A small sound classifier, trained from scratch: arch mlp_mixer, 7200 steps.
Rows from block 7 of a small sound classifier, named by matrix and row number. Rows with one number within an expert belong to one neuron, the router's apart. Each number is 200 + 20 x the weight over its row's rms, rounded and kept within 0 to 999. All counts start at 0. After the name is the row's rms in percent of the matrix's.
Before each expert's rows are labels from the 100 clips, of 14848, where the router gives the expert most weight on average: "responds to" is what is common among them; "band" is the frequency band that holds the peak. Only what is clearly more common there than usual is listed. The data: acted Russian speech (Dusha).
# router: slot weights (model.blocks.7.mlp.router.weight, 32x160, trained with AdamW), inputs 0-79
# up: expert up (model.blocks.7.mlp.up, 16x160x160), inputs 0-79
# down: expert down (model.blocks.7.mlp.down, 16x160x160, transposed), outputs 0-79

# expert 11
responds to: emotion: positive
band: 250 to 500 Hz
router.22,103,196,203,217,194,219,207,203,184,212,218,150,198,219,213,178,178,209,196,241,190,199,189,192,199,220,217,240,210,222,218,227,193,221,216,229,179,223,258,217,208,222,212,181,212,255,192,199,221,164,200,186,207,180,206,230,188,204,196,195,186,167,192,203,206,203,180,186,218,197,207,175,207,199,239,187,171,218,209,214,222
router.23,103,203,195,212,170,235,193,198,158,199,239,228,198,218,191,175,225,187,215,213,199,145,195,212,198,213,204,219,217,164,191,159,212,221,175,186,209,216,194,190,215,200,226,203,228,222,227,199,247,204,209,206,163,174,187,211,222,221,204,201,220,235,226,153,218,194,168,218,191,203,232,208,187,216,202,167,166,197,213,223,205
up.0,099,174,192,223,190,175,196,195,226,173,191,214,226,212,182,210,190,196,201,230,209,227,171,200,201,181,196,201,229,169,200,230,234,200,209,204,183,206,188,223,225,210,219,226,218,195,223,141,223,198,180,193,190,196,200,227,195,207,207,249,198,223,214,228,202,215,209,210,209,227,181,166,217,200,172,187,185,206,184,209,228
down.0,092,192,193,223,168,190,187,189,190,198,204,194,191,213,236,206,192,214,207,177,188,195,162,201,210,199,168,202,208,235,181,170,207,157,228,196,235,177,212,205,210,213,195,190,243,203,207,174,209,214,190,218,238,230,190,201,179,197,245,156,183,212,181,181,179,181,237,211,193,161,219,181,164,224,186,172,213,215,202,152,196
up.1,110,217,187,174,211,233,204,215,187,161,197,199,190,216,181,201,218,201,234,215,166,199,189,171,190,201,182,178,165,203,190,202,213,168,182,192,208,191,200,224,208,204,171,195,250,242,181,210,177,165,175,236,192,193,186,208,180,203,171,199,210,192,188,226,218,217,219,210,204,195,218,215,216,176,190,193,177,201,183,211,195
down.1,114,210,204,221,192,201,245,200,197,200,207,168,224,187,193,206,174,197,165,207,215,226,222,188,173,218,202,167,219,166,174,182,207,198,193,187,203,201,198,179,195,176,205,215,182,179,202,184,191,219,213,177,211,193,172,168,202,181,189,176,201,202,233,205,207,198,148,254,214,199,223,212,201,206,224,209,222,206,189,174,194
up.2,113,199,189,189,184,177,174,224,210,172,208,200,211,205,225,242,217,200,212,189,186,222,199,165,215,229,202,205,227,197,201,249,207,159,212,193,196,205,205,215,182,165,197,179,191,221,197,174,196,219,204,194,204,222,174,219,200,212,191,196,219,197,217,179,171,215,196,203,203,229,207,190,203,214,184,226,161,199,225,220,210
down.2,110,166,218,237,196,198,212,219,199,190,225,222,185,184,212,227,190,157,156,172,200,213,203,180,249,233,218,172,229,183,227,181,187,226,202,185,190,202,197,163,198,197,199,186,202,202,220,191,210,206,182,160,223,217,208,196,186,228,185,185,183,201,212,177,199,180,226,167,200,169,180,167,171,176,193,211,202,233,233,197,191
up.3,099,186,193,215,215,212,223,229,178,178,224,192,203,223,197,192,227,154,217,190,209,203,228,175,232,176,187,185,241,203,225,164,201,235,170,184,184,207,182,172,196,212,181,198,200,233,168,219,174,219,173,214,199,188,206,209,215,214,156,192,209,186,163,235,199,189,194,156,182,200,234,188,219,210,188,191,191,191,207,171,197
down.3,102,194,216,184,204,216,172,194,224,193,170,244,240,188,196,205,203,205,195,223,196,212,199,203,204,232,182,243,209,183,191,179,178,219,231,211,217,241,228,244,200,176,197,190,209,183,184,213,210,186,217,169,195,194,165,170,205,215,209,213,173,220,195,229,200,193,221,184,208,183,219,221,175,179,189,212,235,187,215,168,193
up.4,096,188,214,207,201,189,165,222,196,205,173,233,174,172,180,216,201,220,221,217,210,182,205,186,185,177,208,173,221,212,187,204,207,204,209,206,168,207,176,224,174,204,209,222,190,204,217,225,230,222,160,232,220,214,201,199,211,213,213,225,199,185,184,208,189,181,185,190,156,201,196,209,186,228,179,175,224,227,224,209,201
down.4,093,219,167,178,199,183,164,219,212,203,204,191,243,168,153,154,186,198,156,221,204,188,177,175,239,229,184,196,202,193,199,197,202,221,233,209,204,182,194,198,222,215,206,183,202,202,209,207,225,213,179,172,199,216,153,217,199,206,206,203,174,205,195,213,186,187,199,191,223,211,193,189,193,183,171,216,208,183,210,166,177
up.5,105,207,211,201,199,207,240,139,199,212,184,180,196,163,188,204,182,227,189,198,208,178,220,182,182,185,148,211,234,193,170,222,198,186,184,211,201,183,220,200,216,200,196,190,178,216,206,195,203,201,190,214,220,185,215,168,217,198,215,168,210,210,211,221,195,229,200,218,220,213,218,185,181,153,220,174,246,194,170,194,263
down.5,100,189,221,182,171,177,197,218,216,168,215,204,238,183,206,217,210,199,188,213,179,197,183,177,181,231,188,222,206,213,201,231,206,203,192,222,216,240,215,189,199,195,200,197,163,199,206,184,218,184,219,233,178,202,197,218,237,208,194,244,181,198,218,205,230,192,216,222,220,183,210,203,208,197,217,223,204,185,204,212,212
up.6,103,213,190,186,215,201,186,157,220,194,241,206,224,177,193,195,205,215,195,182,184,186,217,231,200,215,222,220,191,196,203,196,209,213,193,194,220,203,213,164,199,202,183,226,155,190,194,189,188,170,151,179,197,167,190,191,169,223,238,189,204,184,214,193,154,183,219,183,179,184,207,241,222,185,171,149,238,229,175,199,198
down.6,102,205,187,184,196,186,221,199,160,171,256,191,201,201,180,212,200,252,206,217,180,213,220,207,195,189,198,200,207,183,172,193,220,211,193,222,191,227,215,195,205,200,196,176,210,219,219,209,176,229,208,233,202,237,192,216,181,163,161,177,204,203,201,194,210,203,202,206,235,222,225,171,193,211,181,210,167,225,220,161,186

# expert 6
responds to: emotion: angry
band: 250 to 500 Hz
router.12,100,187,186,184,185,237,179,203,159,194,198,186,208,217,207,205,205,227,186,221,198,237,213,219,188,213,207,212,208,209,220,183,202,201,166,210,236,200,204,194,195,168,216,221,231,207,195,178,213,204,182,221,244,203,209,238,211,208,225,164,208,209,228,198,209,223,205,191,222,191,197,209,185,214,187,177,187,191,221,189,186
router.13,094,201,174,176,200,238,217,220,176,196,202,188,176,214,210,205,226,223,216,199,188,230,221,206,186,203,194,201,213,219,200,209,211,194,163,189,221,226,205,195,196,181,238,203,215,230,227,188,211,192,162,191,231,181,197,221,197,233,249,175,210,230,250,196,208,224,217,205,226,193,200,219,183,189,171,202,191,185,229,158,210
up.0,097,176,222,215,214,227,193,224,193,210,191,195,186,184,154,222,189,179,216,192,189,211,226,210,207,189,198,194,218,199,171,197,226,198,177,212,203,194,202,187,238,230,198,181,203,216,220,166,170,215,192,198,190,190,201,211,166,168,209,228,241,182,213,168,189,222,226,206,193,195,186,238,167,183,210,233,178,190,177,213,178
down.0,094,185,151,222,212,227,185,169,192,227,217,192,184,196,197,227,215,215,205,197,171,242,182,182,197,209,238,219,171,239,199,194,183,207,201,207,171,199,195,194,214,168,243,215,217,226,207,230,225,195,216,217,202,198,168,204,213,201,159,159,167,209,227,204,247,173,193,213,183,215,200,168,211,214,202,190,220,222,207,171,211
up.1,096,189,202,229,229,198,205,205,241,150,199,208,205,214,207,198,199,190,195,198,199,207,194,231,190,219,172,216,214,204,162,208,229,224,189,222,220,208,220,200,166,234,208,198,216,184,208,181,207,177,214,202,200,185,184,208,162,237,198,198,219,184,190,178,235,213,235,181,201,209,192,214,194,233,204,155,229,155,177,191,182
down.1,097,218,189,203,170,227,220,184,171,202,186,236,187,177,184,193,226,191,200,204,182,202,182,179,192,156,260,192,201,183,220,220,191,192,222,194,164,183,225,173,194,191,212,205,198,212,210,220,167,204,189,215,154,213,180,176,201,188,171,235,193,226,174,175,192,176,209,219,193,194,241,204,178,190,207,197,205,183,218,218,240
up.2,093,180,209,204,184,198,214,165,179,198,190,170,146,213,205,166,192,166,209,215,244,207,201,205,189,179,218,173,193,192,219,182,193,221,176,233,205,186,195,244,200,219,164,226,212,218,201,186,188,207,181,222,232,193,207,209,160,202,206,211,214,187,183,213,220,179,189,184,172,188,181,188,196,214,190,193,222,207,185,192,219
down.2,098,189,197,198,188,206,202,190,239,185,200,195,196,175,176,170,185,201,215,199,212,189,157,175,165,230,197,197,215,234,216,217,192,200,181,238,213,194,220,185,206,189,216,196,196,196,197,182,181,194,218,217,184,203,238,225,213,211,223,189,236,205,159,198,173,204,212,176,218,217,159,201,204,196,182,205,211,165,171,207,204
up.3,100,228,187,196,171,194,194,217,187,182,208,193,217,195,175,198,201,184,204,204,176,226,215,204,170,175,184,215,196,210,180,224,184,182,200,223,197,238,183,161,199,182,189,185,200,215,244,198,189,185,229,180,179,189,160,168,199,166,251,172,203,170,199,212,195,237,230,199,213,184,235,218,202,214,208,217,211,228,200,224,251
down.3,097,193,203,175,191,217,196,184,227,200,201,218,180,216,193,176,216,218,216,194,165,202,200,197,244,189,184,220,178,186,199,184,229,210,223,196,208,208,208,205,220,188,200,216,216,178,185,208,203,222,174,191,232,202,170,212,195,188,184,169,175,270,180,191,176,175,190,202,237,241,217,211,201,192,210,207,205,176,223,215,161
up.4,098,195,258,167,246,206,167,187,236,200,185,224,183,181,227,183,183,200,185,209,212,209,211,177,223,216,181,192,211,217,200,218,200,204,197,179,174,235,182,219,200,178,181,172,178,202,204,194,193,177,213,196,223,181,194,179,199,201,208,231,200,203,188,201,199,230,174,217,191,191,212,249,229,229,209,179,200,194,186,189,183
down.4,103,178,186,209,184,193,225,212,173,239,208,206,225,229,171,179,195,210,198,203,220,198,196,190,207,178,231,200,196,186,197,224,191,201,216,216,183,201,183,200,177,164,213,185,199,212,165,242,189,221,194,230,230,221,189,202,203,206,170,207,196,230,187,185,179,200,219,199,213,182,213,187,233,203,188,209,203,180,223,238,170
up.5,094,204,203,186,217,210,193,187,226,198,198,208,202,195,225,191,181,175,191,174,197,201,240,206,198,154,206,206,217,161,208,176,222,204,188,211,207,184,195,221,250,202,229,188,189,197,197,191,150,223,217,227,197,170,208,196,220,178,200,196,212,209,210,239,183,195,215,242,193,191,205,223,225,201,194,215,201,190,204,180,183
down.5,093,224,182,185,206,237,193,194,194,201,185,201,202,212,192,217,183,172,182,206,208,205,162,196,212,190,215,207,157,197,197,201,205,240,185,201,213,212,223,237,223,196,199,212,206,192,201,193,215,224,190,186,197,141,207,231,218,176,193,211,204,208,174,210,212,197,228,194,229,190,209,211,225,177,185,207,198,205,183,268,209
up.6,078,224,162,191,187,190,212,205,203,171,180,187,194,185,195,192,196,166,204,209,214,208,198,204,188,175,181,155,180,191,214,224,176,188,192,239,206,185,205,191,197,209,161,197,201,227,235,204,195,256,207,229,186,224,211,200,217,172,218,212,209,183,195,155,205,202,174,206,204,225,188,178,194,201,190,205,179,199,219,201,221
down.6,080,194,188,215,215,190,202,162,221,218,167,234,188,219,184,211,216,179,190,230,197,209,200,197,200,228,199,204,210,206,197,185,213,164,195,218,204,196,196,161,251,215,197,199,193,230,203,211,169,175,195,222,192,143,183,209,135,191,210,211,201,227,178,222,198,212,203,228,206,217,193,203,221,207,176,213,221,213,207,198,221

# expert 5
responds to: emotion: positive
band: 250 to 500 Hz
router.10,112,227,183,183,223,189,211,166,190,205,218,217,198,212,216,188,206,206,175,223,187,233,169,180,183,217,167,207,211,233,183,223,189,181,198,224,199,184,217,196,212,194,165,197,222,243,202,176,201,182,197,228,218,237,203,196,203,192,197,203,205,143,215,180,198,175,223,179,163,184,196,194,213,185,180,214,190,182,210,199,183
router.11,117,192,204,228,185,207,222,204,159,208,227,215,210,236,183,183,215,211,192,208,196,184,146,209,205,214,185,212,207,185,216,198,190,183,203,208,199,228,204,191,245,203,191,223,200,209,201,196,226,222,230,208,150,241,185,215,210,216,193,168,203,185,210,224,231,224,218,172,201,200,197,193,168,196,204,204,178,197,191,206,167
up.0,100,213,231,220,183,212,206,171,210,200,164,181,222,233,222,243,175,236,163,206,178,195,219,202,230,200,191,193,197,239,183,214,224,175,213,189,168,199,189,252,177,198,212,227,200,212,193,224,208,250,209,209,203,207,219,200,230,158,212,208,185,216,193,190,199,242,205,194,190,215,192,198,213,187,174,205,201,208,207,195,191
down.0,100,194,222,241,185,201,228,211,179,205,154,181,209,188,235,186,208,228,200,227,193,204,206,188,224,215,225,178,237,212,212,184,161,172,178,218,205,183,199,190,197,224,199,163,212,211,223,214,204,179,187,186,182,196,189,208,167,190,161,206,181,212,172,185,221,196,219,179,179,182,168,185,211,206,216,178,204,218,197,233,206
up.1,102,238,216,224,183,226,223,209,220,238,202,194,153,177,231,216,213,207,166,187,192,195,207,236,219,209,210,208,197,166,208,167,173,205,212,178,224,176,197,217,180,198,196,213,212,209,222,216,229,233,233,185,207,218,193,238,193,179,199,208,224,195,224,176,211,210,196,198,210,235,203,220,178,188,191,219,229,187,187,181,229
down.1,094,190,195,211,195,214,165,207,211,194,202,213,205,224,259,203,219,193,229,213,224,170,198,212,161,202,151,151,173,186,191,205,226,210,203,191,184,191,190,181,186,186,178,208,179,196,159,188,190,195,209,235,212,172,205,178,222,223,208,133,174,213,190,169,221,197,209,210,177,194,194,184,210,185,186,196,209,197,228,212,208
up.2,116,210,212,163,179,215,251,171,229,194,228,205,172,162,193,224,224,217,181,184,211,180,211,206,197,214,251,208,219,229,193,211,180,168,203,228,227,205,213,201,175,173,243,196,199,198,231,191,176,226,220,214,189,137,204,196,204,188,164,202,230,197,191,188,187,222,178,205,249,183,222,232,173,192,186,236,187,185,203,194,191
down.2,116,190,207,199,229,196,209,184,221,211,211,226,202,152,193,172,188,187,156,215,210,194,176,204,176,197,192,195,196,204,202,210,210,219,196,220,223,201,187,218,180,221,161,176,237,193,219,230,230,192,204,190,253,230,221,183,192,199,205,209,170,185,175,187,219,215,178,235,193,204,212,197,211,185,178,183,204,196,195,163,175
up.3,098,207,193,209,171,211,204,203,175,226,209,241,217,247,176,178,235,184,212,230,155,214,201,203,205,214,156,220,211,161,198,170,178,227,186,200,222,199,176,216,237,188,220,228,211,213,181,210,218,215,225,186,171,172,208,186,218,208,198,207,184,211,169,189,188,212,229,177,204,238,200,196,205,205,199,204,171,211,239,199,203
down.3,102,188,194,184,232,178,184,172,210,218,212,207,187,173,206,217,205,186,185,184,208,204,200,223,199,187,205,220,204,201,235,226,196,196,190,189,210,229,231,174,168,214,205,197,211,199,169,194,198,214,167,164,214,203,240,217,208,173,204,219,209,162,241,198,176,203,203,186,205,198,246,188,151,206,202,224,189,205,206,234,217
up.4,107,202,173,234,174,189,186,195,191,214,193,223,231,186,171,209,168,187,179,212,196,169,173,210,161,201,194,177,204,184,229,194,178,237,156,159,207,224,160,216,251,194,204,209,193,193,191,164,202,206,200,200,192,210,200,188,171,217,178,211,184,174,198,223,195,197,178,185,175,227,191,219,209,213,222,197,203,209,171,209,221
down.4,113,184,197,155,192,218,195,181,185,208,210,208,175,196,175,165,245,214,183,196,189,196,167,231,189,175,191,189,211,242,201,233,211,200,209,205,183,176,221,202,214,183,213,237,197,242,197,208,199,192,191,203,237,192,193,178,179,188,204,160,196,211,212,203,203,215,213,158,207,221,220,211,205,163,212,212,198,223,199,226,218
up.5,108,211,193,223,179,178,197,181,206,229,233,214,202,179,201,192,229,198,198,219,204,174,240,180,214,227,213,194,204,224,214,192,148,198,218,193,202,190,212,232,215,212,218,165,235,180,179,218,207,198,199,186,187,207,181,189,228,214,227,167,168,198,191,190,195,212,192,224,207,215,220,179,207,169,220,196,177,186,228,192,207
down.5,107,228,200,179,183,200,173,204,199,212,224,185,167,217,204,195,192,233,166,207,196,186,185,178,193,196,233,223,199,207,191,212,192,221,229,196,187,193,216,177,183,214,199,211,213,214,211,180,191,186,211,258,203,171,185,208,181,185,221,202,217,185,217,181,145,218,223,171,198,199,204,184,177,193,197,218,214,234,213,184,248
up.6,095,254,185,200,185,212,156,242,180,213,199,166,188,241,211,218,208,185,228,211,189,217,195,212,193,187,219,220,170,219,200,220,175,233,203,195,192,228,167,194,201,166,210,163,218,223,207,177,193,173,225,169,171,192,211,182,209,193,161,188,201,176,204,245,218,218,206,209,187,180,197,226,199,194,193,234,197,209,190,206,189
down.6,093,172,204,213,226,203,193,195,203,163,185,227,182,199,233,194,219,177,174,212,195,198,205,260,170,157,208,217,200,215,171,195,209,198,213,201,204,176,190,189,193,177,203,191,212,248,211,196,174,184,212,182,203,216,192,195,197,216,202,201,168,204,203,210,200,188,224,207,207,166,185,211,220,181,207,210,202,186,183,222,186

# expert 8
responds to: emotion: sad
band: 250 to 500 Hz
router.16,104,170,193,201,208,226,182,197,220,190,196,220,189,201,236,214,221,175,180,202,178,202,214,177,165,225,200,200,213,248,194,202,218,192,157,204,213,209,207,217,190,191,188,176,244,194,198,205,203,177,168,219,237,220,175,194,224,199,202,211,220,216,211,178,209,230,206,185,226,173,197,193,201,199,230,200,198,173,187,211,217
router.17,105,200,189,199,221,219,176,222,208,185,209,222,182,186,196,250,220,190,197,192,207,212,207,179,203,226,197,216,183,247,186,234,226,206,172,186,199,203,191,227,164,180,181,192,244,186,198,207,210,186,167,215,242,221,161,192,234,185,218,208,223,201,215,184,174,216,213,174,197,201,201,204,196,180,209,200,190,186,203,242,234
up.0,111,181,214,185,198,229,205,202,198,228,160,214,207,190,217,212,232,190,198,208,179,197,194,204,214,243,215,212,181,225,197,190,210,199,194,205,171,207,173,188,185,226,177,183,209,178,218,167,173,185,225,174,214,248,159,210,187,201,180,213,187,173,192,189,213,201,225,199,222,229,239,211,206,205,179,200,177,216,184,196,213
down.0,109,206,208,184,208,201,235,194,216,244,227,213,212,202,215,218,191,189,167,199,195,208,170,185,199,200,230,179,209,229,198,206,220,213,169,180,211,191,159,194,194,211,178,194,238,206,166,206,197,180,218,190,217,203,199,209,202,205,202,230,223,225,229,196,179,208,198,190,200,195,181,200,233,237,222,224,188,179,245,230,190
up.1,099,216,260,208,222,228,205,189,199,200,184,185,202,166,205,205,159,190,220,215,201,181,184,213,201,179,178,189,213,177,200,199,163,200,186,198,199,225,180,185,176,222,226,184,207,267,224,175,217,209,217,216,192,186,194,235,192,211,213,159,207,230,221,217,171,194,176,173,194,232,188,194,207,192,208,209,207,216,192,250,202
down.1,096,177,214,167,223,201,214,179,205,201,179,187,224,194,206,176,204,202,190,213,210,179,188,183,191,194,214,218,197,198,180,186,170,208,242,178,158,180,199,226,182,200,252,189,208,182,214,177,203,200,186,189,176,204,221,185,182,226,196,187,192,184,218,178,209,231,219,203,204,193,195,214,200,200,194,198,182,169,219,233,210
up.2,104,201,192,206,180,215,203,209,178,165,195,208,197,191,198,177,192,182,212,230,178,184,200,214,173,185,233,174,235,176,187,180,195,199,242,186,184,210,203,199,204,187,185,207,216,211,174,192,151,171,186,192,194,195,168,186,215,214,195,217,236,194,174,190,167,202,206,230,198,190,241,247,202,217,213,170,210,220,199,225,237
down.2,093,226,208,189,204,208,180,216,218,211,245,219,204,231,182,179,197,196,177,212,213,207,169,195,177,191,186,204,180,201,194,197,196,223,194,194,202,176,179,199,199,186,196,212,218,208,217,221,198,176,218,196,211,202,207,162,257,211,190,198,174,213,190,180,222,176,204,196,199,178,202,213,189,190,177,214,186,228,184,202,209
up.3,098,208,203,218,158,188,223,196,202,204,183,190,202,189,213,173,243,195,206,214,174,183,209,221,240,238,234,174,221,220,164,199,218,203,215,202,179,192,220,189,192,206,212,172,193,195,187,221,196,203,226,157,202,226,196,185,241,206,202,171,181,208,178,205,211,222,187,205,203,205,194,229,190,218,232,225,195,158,195,210,220
down.3,093,214,214,209,197,203,205,204,170,171,192,208,201,192,164,189,185,203,207,196,223,180,201,158,199,167,214,196,172,219,165,222,169,202,210,197,181,239,202,180,216,211,185,186,209,217,205,178,192,194,204,196,187,202,180,204,174,212,207,207,250,177,223,188,194,185,194,208,221,192,180,184,219,202,179,173,204,192,191,173,187
up.4,110,206,202,184,221,231,202,204,200,168,182,194,173,177,201,184,214,191,181,212,204,185,191,196,216,205,178,222,225,151,238,197,186,194,249,226,248,194,191,180,196,184,237,168,185,217,167,209,201,187,222,200,192,230,223,187,207,208,201,210,162,219,184,233,232,180,232,212,180,205,213,201,218,198,205,210,212,215,187,179,193
down.4,103,214,177,225,187,199,174,187,178,202,184,217,214,213,218,193,164,202,170,213,164,176,206,191,176,234,175,184,219,166,206,169,207,202,196,237,188,183,203,228,220,199,153,194,181,212,186,189,158,209,184,184,239,251,201,183,190,216,229,196,206,154,209,193,168,213,176,198,185,181,195,209,220,200,185,205,210,198,214,187,199
up.5,106,205,163,163,188,207,215,204,215,166,245,224,243,182,202,184,193,223,180,211,185,192,195,230,190,203,229,204,192,221,206,197,205,208,207,219,193,207,217,217,229,192,181,204,201,205,208,183,221,214,153,194,224,210,200,182,233,194,200,218,213,208,213,191,170,198,176,200,173,204,210,222,195,166,181,207,225,171,198,232,174
down.5,106,205,196,190,209,195,182,223,201,226,161,199,168,205,175,170,214,211,201,185,208,200,190,197,257,172,236,190,171,191,195,220,184,163,183,219,172,204,219,171,188,201,197,195,222,227,187,210,214,198,211,217,238,177,197,186,183,187,206,214,191,221,208,182,223,204,226,209,227,177,172,208,210,210,180,176,189,190,207,175,187
up.6,099,191,212,188,197,203,202,208,194,217,207,198,174,215,197,210,158,214,181,196,209,208,223,214,180,205,204,211,220,227,169,218,201,193,172,156,165,188,228,189,172,231,246,211,228,211,236,233,210,180,210,198,180,206,235,174,204,185,196,228,191,211,170,226,203,206,196,223,217,213,211,199,241,221,209,226,193,185,208,205,199
down.6,107,188,187,232,219,171,202,203,196,226,197,206,220,184,215,190,196,207,188,213,227,202,229,134,207,183,213,164,227,186,217,199,185,209,196,197,205,183,184,247,201,211,216,180,194,198,229,206,188,191,214,167,183,198,189,192,236,211,202,206,193,207,162,199,170,184,227,213,173,192,179,199,203,210,193,197,181,190,206,204,190

# expert 0
responds to: emotion: angry
band: 250 to 500 Hz
router.0,096,215,185,200,185,242,211,171,173,183,173,200,191,203,212,186,215,184,236,251,191,223,191,195,162,215,211,228,185,215,205,186,182,192,235,222,171,196,189,220,198,173,220,187,213,205,204,194,191,220,214,211,220,217,190,233,165,224,188,198,178,198,177,199,182,181,214,198,197,188,217,208,188,199,201,205,181,200,172,228,204
router.1,099,209,188,191,158,246,199,209,171,222,198,185,190,188,210,179,206,192,223,228,220,228,166,197,186,211,210,224,200,186,209,176,207,212,216,225,206,199,180,217,176,160,232,231,195,249,185,205,205,216,223,195,218,216,214,228,197,237,198,218,194,197,190,198,207,190,185,201,214,217,228,214,193,186,194,219,209,205,184,223,220
up.0,090,194,207,194,220,188,214,209,154,155,158,203,209,193,191,193,171,164,172,233,201,200,207,156,196,182,235,213,203,162,202,187,192,203,202,152,204,224,220,211,242,174,187,183,196,189,210,209,185,222,202,226,216,189,199,228,186,189,180,208,213,180,206,190,162,192,182,188,204,227,154,191,175,205,189,202,190,183,209,223,204
down.0,096,231,187,206,189,246,219,195,220,211,178,204,163,221,224,156,195,213,196,194,192,200,194,174,229,197,191,176,154,237,210,255,201,180,194,226,208,181,190,189,190,192,186,211,216,211,201,187,203,205,199,201,203,232,237,171,194,189,212,225,165,228,229,198,174,225,231,202,229,202,190,234,178,206,205,177,212,231,192,184,210
up.1,095,214,225,234,227,188,226,236,186,193,167,199,202,216,192,179,183,197,193,193,193,236,178,202,160,197,224,214,184,202,198,212,205,217,206,180,170,221,153,245,180,203,194,223,151,204,195,194,165,200,184,201,218,239,200,185,205,211,193,202,189,193,211,175,197,199,190,188,184,170,203,222,205,228,173,207,198,226,211,186,182
down.1,097,209,207,190,233,181,220,193,201,198,205,235,186,212,217,188,212,205,202,201,186,216,226,195,189,207,214,207,181,158,200,228,210,179,248,210,178,202,206,243,175,206,209,214,207,149,179,191,185,189,228,203,230,186,186,207,209,171,204,197,196,199,218,205,192,211,225,175,221,189,193,245,172,183,186,205,217,235,205,205,223
up.2,093,226,177,211,209,195,219,224,208,193,217,198,171,215,230,212,176,208,230,178,241,174,180,175,178,216,197,193,184,198,154,176,230,176,207,173,177,187,204,174,192,211,180,193,203,212,212,212,192,175,212,210,211,201,199,217,200,201,201,229,190,207,189,217,193,178,182,193,221,197,204,204,246,215,200,175,213,220,211,203,218
down.2,083,181,235,212,185,193,231,220,160,238,236,229,210,226,196,183,194,221,205,205,202,232,221,183,197,210,188,182,178,200,208,194,210,196,235,173,179,203,221,201,195,200,184,177,222,215,189,181,213,194,222,224,186,230,187,196,228,200,198,200,212,215,184,199,216,212,163,223,198,217,221,245,188,199,240,197,229,200,179,215,207
up.3,095,203,164,230,221,165,229,210,214,211,180,226,207,194,180,190,224,156,204,200,227,210,197,234,190,178,223,205,206,204,173,199,200,203,188,203,204,192,202,219,218,153,213,178,212,197,216,176,214,222,215,195,188,164,205,217,217,228,201,219,204,186,175,204,216,226,217,197,177,186,194,207,207,189,211,164,223,203,206,172,215
down.3,096,197,170,195,189,181,199,211,224,208,209,203,220,195,250,182,213,206,192,236,168,204,186,191,199,233,175,193,163,218,202,198,167,173,174,177,224,230,191,245,206,180,223,219,185,178,233,184,216,169,180,185,205,226,197,151,221,206,189,186,222,186,187,198,189,216,186,201,210,193,151,229,199,173,198,203,194,211,210,241,183
up.4,084,181,211,211,145,189,206,234,188,182,225,191,193,247,202,192,193,222,182,173,195,206,206,196,202,171,203,185,198,196,163,214,193,197,197,173,162,211,201,173,243,213,197,196,230,177,199,204,205,186,182,198,171,175,197,187,195,211,196,194,192,218,205,181,195,193,197,198,242,192,193,177,191,223,225,216,215,180,223,221,180
down.4,084,194,175,203,194,197,217,203,178,184,205,203,179,185,180,207,240,210,194,198,186,188,198,181,170,192,190,200,192,208,168,184,244,188,212,208,217,227,219,169,172,235,189,187,193,221,169,173,194,206,188,208,207,203,211,225,218,186,197,208,207,175,226,203,222,200,200,182,200,233,201,205,204,168,216,218,184,208,194,202,179
up.5,097,208,201,207,207,169,223,201,183,220,177,215,216,188,202,213,211,199,223,219,220,204,166,208,191,225,214,171,183,220,195,168,199,214,219,180,183,204,215,223,178,223,186,182,225,195,179,167,227,198,203,218,206,190,185,234,195,226,166,161,233,213,176,228,231,213,163,220,191,193,190,167,188,196,191,229,194,188,171,218,191
down.5,095,234,213,216,183,195,155,191,207,208,216,191,212,232,209,219,176,228,198,246,199,183,189,205,206,210,210,202,198,209,194,218,179,206,234,212,211,191,196,206,199,197,189,189,204,179,235,229,168,200,177,192,210,203,216,193,183,189,181,223,189,184,181,204,246,206,180,145,223,167,172,242,203,190,171,192,195,217,184,169,191
up.6,108,219,181,205,207,201,177,199,196,191,237,198,189,191,219,202,189,177,211,203,188,227,192,188,229,170,199,187,235,205,205,150,241,213,236,187,213,156,180,240,218,218,179,183,239,226,221,203,155,223,213,196,209,191,172,187,192,232,204,193,237,199,203,175,199,186,220,208,200,196,176,217,198,164,179,218,200,208,191,248,212
down.6,106,175,219,184,207,216,234,178,214,226,203,220,212,155,180,168,234,219,155,209,213,199,208,173,174,195,191,209,197,194,198,180,201,179,209,183,197,216,199,189,172,206,233,199,189,190,184,206,258,161,207,213,221,223,194,216,219,202,211,182,197,210,199,180,216,198,192,203,198,208,175,183,230,205,200,182,238,182,225,213,154